From a checkpoint of a small self-supervised audio encoder (BEST-RQ): layers 8.
Rows from block 3 of a small self-supervised audio encoder (BEST-RQ), named by matrix and row number. Rows with one number belong to one neuron. Each number is 128 + 32 x the weight over its row's rms, rounded and kept within 0 to 255. All counts start at 0. Numbers have three digits each.
Before each neuron's rows are labels from the 100 clips, of 14976, where the neuron reaches its highest value: "loudest band" is the band of the loudest frequency at the time of the peak. Only what is clearly more common there than usual is listed. The data: single notes of musical instruments (NSynth).
# fc1: MLP up (model.blocks.3.mlp.fc1.weight, 768x256), inputs 128-191
# fc2: MLP down (model.blocks.3.mlp.fc2.weight, 256x768, transposed), outputs 128-191

loudest band: 1000 to 2000 Hz
fc1.25:117124113104172090144116057121095112121134148136147120129130191124147126102080171144132149157024099103118178160115106095092121112167128142089115143083080109104128072126134066087112110080129091
fc2.25:177043163083090134139090131103126102170133142135093129075159123156058167126163082120179118144169094084146112171183152120112132066113104130128119080154129112136130136106140117151123118174085186

loudest band: 1000 to 2000 Hz
fc1.717:184063193077143141163119201129134147200103113112178096087181119100135117153095171128109193111087112022113101103132109151145118120119107136105110209147122126108073107157149132136173126133144123
fc2.717:107160131168156085196142084114090046097168109084144166172115105120136155131121061089111151198116096208096182153156105103155176121115152163164163132154107162144157112120133155147128108159165139

loudest band: 250 to 500 Hz
fc1.187:116124125078081176172089127106122173155098173102063142173152161137146109180137082109136146185159135141126133128067196116122204125120198177088158179192114123113175083160151136107118077061075146
fc2.187:141153098144109110123129102166152119090142120145162128182120129107136182113187086133150148078154134108166089090124057165100098125084067143096160112125083118104086115087113123159105118138138089

loudest band: 4000 to 8000 Hz
fc1.81:134098178156163137127076151129128173111193143095105193120137127141121104111088095132121148105088148100161132131180113094075089131090123142165137123123162171112095157160200086075167162080135141
fc2.81:160177109076062089141186127150141113083092109101092135119101060091127084107154109139144090150128072114112140137083135125141138157184149132121104142111076133076118141062086113177130062128130101

loudest band: 1000 to 2000 Hz
fc1.476:159150121174153141154102165189106124130136112143099127136130117138125129147141127166055143101072115104137116084081073075158107141085065102125070133133053148142134102119096138132122155145092082
fc2.476:130126095124133115169134126103181094132138157135186166114109137139083149097105112067071103170161079074114144141161126163098146148144126129158187109137161212090193135114120179163148108089140111

loudest band: 2000 to 4000 Hz; 1000 to 2000 Hz
fc1.589:133113103175155080067135160112137118182079128161143060164156187174140099120169107176157145080050058182106138112131040089127136076131138132107201105095031157097101157091153128122146150107141153
fc2.589:137163123094099121151154077135121153101109123108146199087081098134109170102100103083096104163175153095108099122159156163082083151123118126139107198144189101136083111130153145087111108114186122

loudest band: 250 to 500 Hz; 500 to 1000 Hz
fc1.635:117146071172090117147104163210124077171105166142185122106120141103118165110146140132123125121104087158221109141133114152108117081086132143093184118099088106102123147157116115116099122112084146
fc2.635:145115154106155109115105141046152208113187089066148125161129133162084107159118114086085106139162200100079160119140074115159125197174139107170056130166202137184106118112119109107129106127137139

loudest band: 250 to 500 Hz
fc1.283:168128083122140119137147155123145119116108210117160157127077139171132131070223114130090118078127130154089104105121118106141132170048120138190108084086084121138069111118151084089146186193155179
fc2.283:122168150130159137107074108113122146144108102095116149129155115117170177152061098128162143159130109101116173117108117094143179145159117127105138181144177107130152167129156158132174079135151140

loudest band: 250 to 500 Hz
fc1.59:136165153155124101163137078114146108129115142129127104156169153141175093097141107053086099147121111122090136162138074152143110159160098194198139096185123102142114155105106113133131119112104167
fc2.59:111142167092149083114103151152064099126158104130122161091131120105069124159122136134139166165106095140113149088118178095153120114091136135049116187135081108109131147150125148141123153111174064

loudest band: 500 to 1000 Hz
fc1.112:046166162124132125158134129109127174119058119125085125172139146067119132144123120226099168072110128136157128169156100122113113148091191133120112116104103108089194154110164109126104113112157109
fc2.112:181077167099117128138068083111111075132203162142129136101137123190119103152118193013102082169086139142125108122098144134117133094123137151135173161104101126186068083113090121100114139143084155

loudest band: 250 to 500 Hz
fc1.128:158161154181140139111117079212146107148129091139164128107131127081137071121130085133140198147139125166109125100060136116120155155124138181157219127132140130096157131131129136122104160125048116
fc2.128:116149182048106130131084175164141134164085210152010132124118087133119146156103128136084117095178147144149095147212119097076097101112104116127106083149159148118128103104133115157106127190165138

loudest band: 4000 to 8000 Hz
fc1.250:149081123122156126154122101170125130182157131095123073110134095152110093095145111072112152122077056160143082102159135131088112130147157174164158146114139166108110172180176137105166083142102121
fc2.250:151143127085116173082116064139158124125117136130086132170104111127208083181155173113106128138139133106123170091124134155135140114103132093174105141090150107102081118122117103223094152120112158

loudest band: 250 to 500 Hz
fc1.596:128110119133100061117111094095107148140128144112093152087129145100106103140107112157119156111118144149122144057147134137182092157060096098161133110101090128079131134135134123124106126197072165
fc2.596:121155143146083228112190117113141086130152055185178097095108179174123168128126143138162168111125131128153139150124118121137120166124139118136189097145143116150104082132086147118149143132142042

loudest band: 4000 to 8000 Hz
fc1.564:143104130062174163171134161147118095206080141112134116147092152134073116109119171189164111095087077123198123154118024109143160125106098121152155180162077152180137137089126119089091037173118107
fc2.564:094170129236179105140090105088178202069156148113176126118092143117164125150068134086132099169111193165092104145147195149151160131141094128129110080138164147110159143109119155189084135147122162

loudest band: 500 to 1000 Hz
fc1.427:137107108110126073172150147111123156143109125167090097099112096162149082165164068165106058074120129121147179147162053109111152094119098156149104138076080169133128094164167111132111175116109098
fc2.427:111132147147118152099098093121081115120176103081160119175170138118095151120117161102177163133140094122117075112097166092149108186101190123121161177146136098105102103120112122149120103096164165

loudest band: 250 to 500 Hz
fc1.586:158117115143138126107103143130125152143108167086179120131150175126112195090178084099115153140145168102155108162099142145105135140161160200086098161107163088074103132064120084117114118111141153
fc2.586:148195203098090215116151154122081153104096081136158139128136172112157111122078130109122146077156078129161147130134113114125096123129120122077144109108124128115205121131120121123106169147080108

loudest band: 1000 to 2000 Hz
fc1.11:117072110168086092141112076099111135123125155158103111156139142099122164101171183136110167121115157134111099112130112114120141121128101170154096155084180062113190102140132123107124098101164095
fc2.11:158144123144127101133114166150131148139197094112120140096122147157105136094110149109118081108095086075171137138132161144159146115165164118125154093116122128106035128129141192164159075195099180

loudest band: 2000 to 4000 Hz
fc1.247:164120159157177072111096097073099147132115127085123103114093088156119141109112190121178152090144137113175138115175152043137051137188154105144161126111185132138159141107056119163119139156167144
fc2.247:088144117156116154153152127159185149109117110153117135146187162086143149114159166103119094137167130130124102110059119199126159098114130136128109114159141104107128119162127149133151122065105111

loudest band: 250 to 500 Hz
fc1.228:199160084124117155115127146108151158122070115123079080150205112122137171153150159121164071109165057122115183195115080127110115167132167163103089135114075105096117139120174142121143185184164119
fc2.228:143084132160093088120148191134149141098091191140151158173159149092165083089083067187086136114069121108135147114077105171116087166106103153072093081126121140092114110081092135166105136089126113

loudest band: 250 to 500 Hz
fc1.72:210170127102115177204106124197094156143179146103189091134147131049085101113122118097135096086138119070115156111133144096131138181138163147063156114124166136148195144131114094135085097134090151
fc2.72:058146171170077133153125157058133079102171098186085132078147134185124117183083125114167069089191134141106113172156148085123087119150077127134155124107079140176094083120130191083145136110167079

loudest band: 250 to 500 Hz
fc1.756:140126085075138070145136110162117141184091118121116121150173118078109084072179135091152112083144127131120124130133180177126037190086160151137143106120137085149127122144101125099135135045118119
fc2.756:128113154184147135120084178133145118128120159135157125111115106064107145136081110095129116149139150143137090154155078093087179116192127142069085126122110094153162076111133105170086098122157155

loudest band: 4000 to 8000 Hz
fc1.198:059124106078131086101151125158188169150169114055171123124107097109111136140126122136128127127151138112155069134193124113113134163111095179121181107157158122052135069096079202108151155177120119
fc2.198:115121105164137115122111063096133144141102128141089116186087152099096158136162132105165183150136067180110164133142115088108133136124136072088092130106154159105128141113114071117111121091100124

loudest band: 250 to 500 Hz
fc1.390:195143159074084147134152131139070130130113168151172143105129084090181092111119090091132165127194159102158117182139114107156070107072150119223067078101110086144162120090157122098157146112121196
fc2.390:116141114111144194155129109152111089156125146160133148131138134145115120124107136135100077067108144128160149083161127115146227143102149072127155184162101131137110140215114096093110101127100102

loudest band: 4000 to 8000 Hz; 2000 to 4000 Hz
fc1.386:120088136155129119071065077160095136148133204035143076147103096154148143092108142204132079175126107108118089181138113133140105135169152097056100167135117081126179091156123133171149121139166058
fc2.386:135062114103112090158171136150097099154136054209106121112145132076114107132121140128118180114136161116126152065108102160105129106050092092115186153162100162179145087103138143124111090059079135

loudest band: 500 to 1000 Hz
fc1.82:158104138210151094074082168161150146102095101105138099151125136132121140099132128150092175081178103127128146184163127123132051135124124084161135076136113142128160127151094099135081118148132169
fc2.82:096127124059166114146135133061154156176135118116151115150142074088070116133066103096159112074078208153110135098163090159161167136129139178115143148114181142164090137125173139139156119137086129

loudest band: 250 to 500 Hz
fc1.469:167181125138130081168100144070159123102110160181121103040127135101186110127116140202122068099134122131105117081134155151116131185053161155092147107123107063138167121193156095110140122210088100
fc2.469:151145135133149149074112179133096194172140133158158128153133130141097124122101167128125163156116115078094184110100050108136146062094114181137121051168199141122109088082101117199140114108144130

loudest band: 250 to 500 Hz
fc1.398:134078160129167115119098079091098128166159098102155109051125137111159101146170143097093160130106112122107111138185073106168163097142094139074135134165126183182125146082129136147164090086162170
fc2.398:094116116127101138127161115119173135117092144120150165134126117128143128146123095154120132131123163150121170093133094140071103185139139123109189185138167128083128062133165104082094153131141069

loudest band: 1000 to 2000 Hz
fc1.675:124133150148193134114148138130106111111109071132147145143170127092138143179175077169140090105140101155110121116177097103150138167082114059158173107136104097117101162125116110142138143149127200
fc2.675:142159118091111085054172140133073134103149150049055128157076113139115155065112142132148138166132162098126135101084108150167091129115120169129107224145135130078142128116165079115099125172149086

loudest band: 250 to 500 Hz
fc1.698:126179106169170108129134120098136116105112084135125129129103126091132121144119146187100097117177102107139081083161095157145109211079133155106168081148125114109131124051149104166120123153088119
fc2.698:095139129084106110168150109152111127149130180078139161096146115122133095144136149136146205117107119116168129128104197138094110041132053121146126145121113087078129166200173174117101127130188116

loudest band: 250 to 500 Hz; 2000 to 4000 Hz
fc1.267:068122156152134135129039136162173145111142108153125118096153135114017150126177145077087121112104143203098109134125126126066085162124147132085164124146133106068172126178176094115124072154088092
fc2.267:178113073125116055160095146139079110161055118129131148126149145134189086155121155228139059151163117077066180142136153194096148092135080091140072105151124077133173088123111144131097091107143151

loudest band: 250 to 500 Hz; 500 to 1000 Hz
fc1.219:103104103150158145137083116161115087126117137087151115207078136154134086132146118102128141108147110141133095127106088098087181210117195131125071144100173151131110138144078138094128136139167097
fc2.219:142184151142081101127118154090149205160121129212138099140107150105113187093141134190139144111146158089149133143100148143132138087176116138168168161114090123117147181123137085171129058104118150

loudest band: 250 to 500 Hz
fc1.165:127170137165142129115088079105083140162164114135166129157148097108070176107183150103156132116160110157083091129147083135113138101137125128138143102112185070137146131122112158107110099159112150
fc2.165:076080069124092108148129167145201145129188155160100060109092084082117112162122158132146105112134107157110137111126170198125061150086071100087141146125059106096125181151125111164134151114166137

loudest band: 250 to 500 Hz
fc1.561:106098138145185069053161173123091115132129128168095193139078085114071092145121123133208143158086106024156152112120142091119089185057159146126109086087107121125141167087101143092127136160089124
fc2.561:128131120152117171119155122164131082124101097100119139164123117149136082153116110154082082096187134112143133100151125122126168131086117174082107140146099196119116112157112108079175172188103164

loudest band: 1000 to 2000 Hz
fc1.715:069118146112116141123171159151114125169091119128166140134158085145196110168181096068153139121173104097075140104081082129212106153096083129113095125091134136094103085133132118131095129107147190
fc2.715:162132050197126108164108137131061073074135163088157107162128146162111104149132181163171075115107134120158142100126131114091083098213138099135102074115119130119152117136116104110110157149146131

loudest band: 2000 to 4000 Hz
fc1.625:110082126184125142098146095095077112109157143149154130175113127087125165130126093072124177194048173095107134098157116164131194198151168139146154103132089164111098113107131142120122140132134074
fc2.625:127151123150090073138146159116101190095123084140133156105130162104070180147163122129107091097123059131117185084089156144159085182113144111157177134134150139135167169147168134055159132137142145

loudest band: 4000 to 8000 Hz; 1000 to 2000 Hz
fc1.200:122101130126141131136172194155136107151085130109165136053107125127162101105148139099084087157112164178131134130127128126169175165107141166129124159079083094141099060101112144155138165178042094
fc2.200:106134153102115193044074096102130079134120134103174127166099187137148119122142136130126183125136167109108161113117157173125169133159130096099155081158088171127159145123135132107137084130133134

loudest band: 2000 to 4000 Hz
fc1.335:104088094197113119122123108067115145159078120131103061086100101109132148074160104173064089119129143138125172102044144160149145170160124090053090114100161130180142130152138114132152142186163169
fc2.335:118172122113089162137098176214142128107156128105127105117106129099105097115105063177189117103104091105118084072163171087063118160097091175179190108150186158106110160112164156101142131183129144

loudest band: 4000 to 8000 Hz
fc1.8:071157155164164067071099127123147101156107100102119142117137101198104169107098137168141121115168131127108131102124110110127137125065149135137139150114202066121140137071061117127073099120135145
fc2.8:151104144133085158162127109109133206048137148144121129178176133093140117147140122113052138145123140106094140142146155160122051114167124127168110135143069105040097120149172120178179128105067076

loudest band: 2000 to 4000 Hz
fc1.90:114079147115124128159097145128133169157135138135056080061171169119183166139109088173106138103123118137150094079134080121121190109070119103079131146215174146175114148122142140147135114138146096
fc2.90:138162062128126118089198056159192078158108135142155164118017113132094118127113076139143108125157105109115147124131145092154159171142106153136185130163107123106105251128144156100145124146144182

loudest band: 250 to 500 Hz
fc1.568:119110117118181119143158140099088143140172082030069126125104158095123117076144117082170098163144155118180145195149132081120153141121068154121137135093073135096108126121139171143045123174085139
fc2.568:101129135160113145114127123095135149102056140219085131128096095128117109148100107127103104091137123139129097063135091144078122110085183134137131128134140081162151110152141093113165157072187161

loudest band: 250 to 500 Hz
fc1.446:150145086077129075117064139114027092119127089128100108085136060118165166091108072108084124070058155121207118124132108073112125150147202179153132133144119142162105121078106142122092158133114123
fc2.446:138107172177120141170143134084139159130102192116186181142102170137111101160127131139138171191164049148060152118120175121181093131123098048126115071160065050107137176181120103143177069058155113

loudest band: 250 to 500 Hz
fc1.503:098107153088119080159057098109084096138093163051102126176154151135147149121099133068179128147186112130100200121170145094128121144163168139109167079149128088129138084140110083079141117178136140
fc2.503:194141177201171126128132120102113123153166050107079166124158115173102085152137092173080130083058146116181110114101121118124108127144136148108111136112068176113159153150117140158145103105110084

loudest band: 2000 to 4000 Hz
fc1.425:104103143146129092183126140117181168124115142100135107165136088155076128105155102152149110065119151133137121052186102102113106137108103122119074110102116079167168167104028157152100094135132147
fc2.425:177083064095095136078083138137060107079165144132090112128107102134185146168059114176129168161171094128118148123075116094137131078079126139110098105124087160164136072118176106130160174099174147

loudest band: 250 to 500 Hz
fc1.642:140141148077159128210151141179162181141159165144134111105129118108158085117211136115095118171109095124142123035165119134094100135132077163153187154144136181072161128144174145134143127152135151
fc2.642:128080088170148093070095142111138133101103103144105138118161147160150186136056105110097144124157191098161140172106060072175138157143144143063097079112156058153101089065098126090105205131123123

loudest band: 250 to 500 Hz
fc1.191:170185178136138055121085122143142172090127150144094120116150116158135153109124151136128138115133110125125096133112124066106158152116131138091153123149052111111080135077148116104144140094133117
fc2.191:160103099134122150149136124108132085151172068094132102101112132111084131118148088109122153128109176104165182190163138100100165108140157101169121154088179130140182129142080135151082145153120169

loudest band: 250 to 500 Hz
fc1.316:097082180082117175121147127077121052102079158153062124152093099170142125127126065111097115059145125102175161166142173115150099138076147207109143132053063063085087101123127108137096140087188059
fc2.316:119167153175187090106128167182136214119191085099185087078174105110096144126103169135149106134139100182095039104094096082134136082138142103134150118167179156191139132118131103140173127129120107

loudest band: 250 to 500 Hz
fc1.724:122089163142110140112111123098132117145106095100143132077103134119159112124150126123145116144103115145141084128113117124137128103084139087122069149073127089107137126073102172147137138159150150
fc2.724:090162121078142108156093105178126113111146170101084085143053113140103139116150109137162103144155127083113150145139139087121090082179172072164106046141051156112162114192137136149167105124109145

loudest band: 250 to 500 Hz
fc1.300:119135157163135116154146053081147179083098085124130105135127134107109071114148129124141170075090199089162134090114130123073143147131190175084064106167235156081163063168131110078145092112104150
fc2.300:076098127161149104099118178159148096130121157129152113129093131154115147152108158167140114114178132140078136144146084149128114119136115099175186101144061074124141153104121151148147139177154109

loudest band: 250 to 500 Hz
fc1.709:108143139125085106204089126126181063139143123113133138123225153079080131121089090134127132110160097137149103115116148078151074147162109160129126154123111088181088105128152082129114072052058144
fc2.709:136132180129078113067104176192106183072115140127121155145048095142126112143153129137099122127158107105065147098145125139136139157141142085121119126136101137088180108129120129110127137203171103

loudest band: 1000 to 2000 Hz
fc1.343:140145192147098188114094090167101104095177090120075112171192102120178164121147086081104100071106139105108092051175149117146095143124125154141118112168146120118183124106104130057120124127073168
fc2.343:129072116103150110116123105142111152128077161146109121143070200182129150033143160160138119128141110091144133132155108097160168150147138198084126184081121123155105206134163131128186160063158145

loudest band: 250 to 500 Hz
fc1.28:084138137161126112086141122173105093098078148069101135124134170157099148146162104077118148113153171086143128086154182095147114166163163078118125077164099160101163141092129150097100167116122098
fc2.28:171101135086135129207143165115175159126127123138149105112165121109129106098053105119117101136100106111169105135166076163131144110129170183152113174168135079178127113075193166156174084080086100

loudest band: 250 to 500 Hz
fc1.420:077120115152184094130140115081122171119124141116129142089230154093126194100113077160170124189106134166096120107147145135167127175136191132133059099129089130083141050130198142141157109187097155
fc2.420:170177115163055115079127139111139088128174128107113142104082130148111127170104100139061064124134133107182139152112119108073150126150080116191177067070130121168156181157109094176091157137135111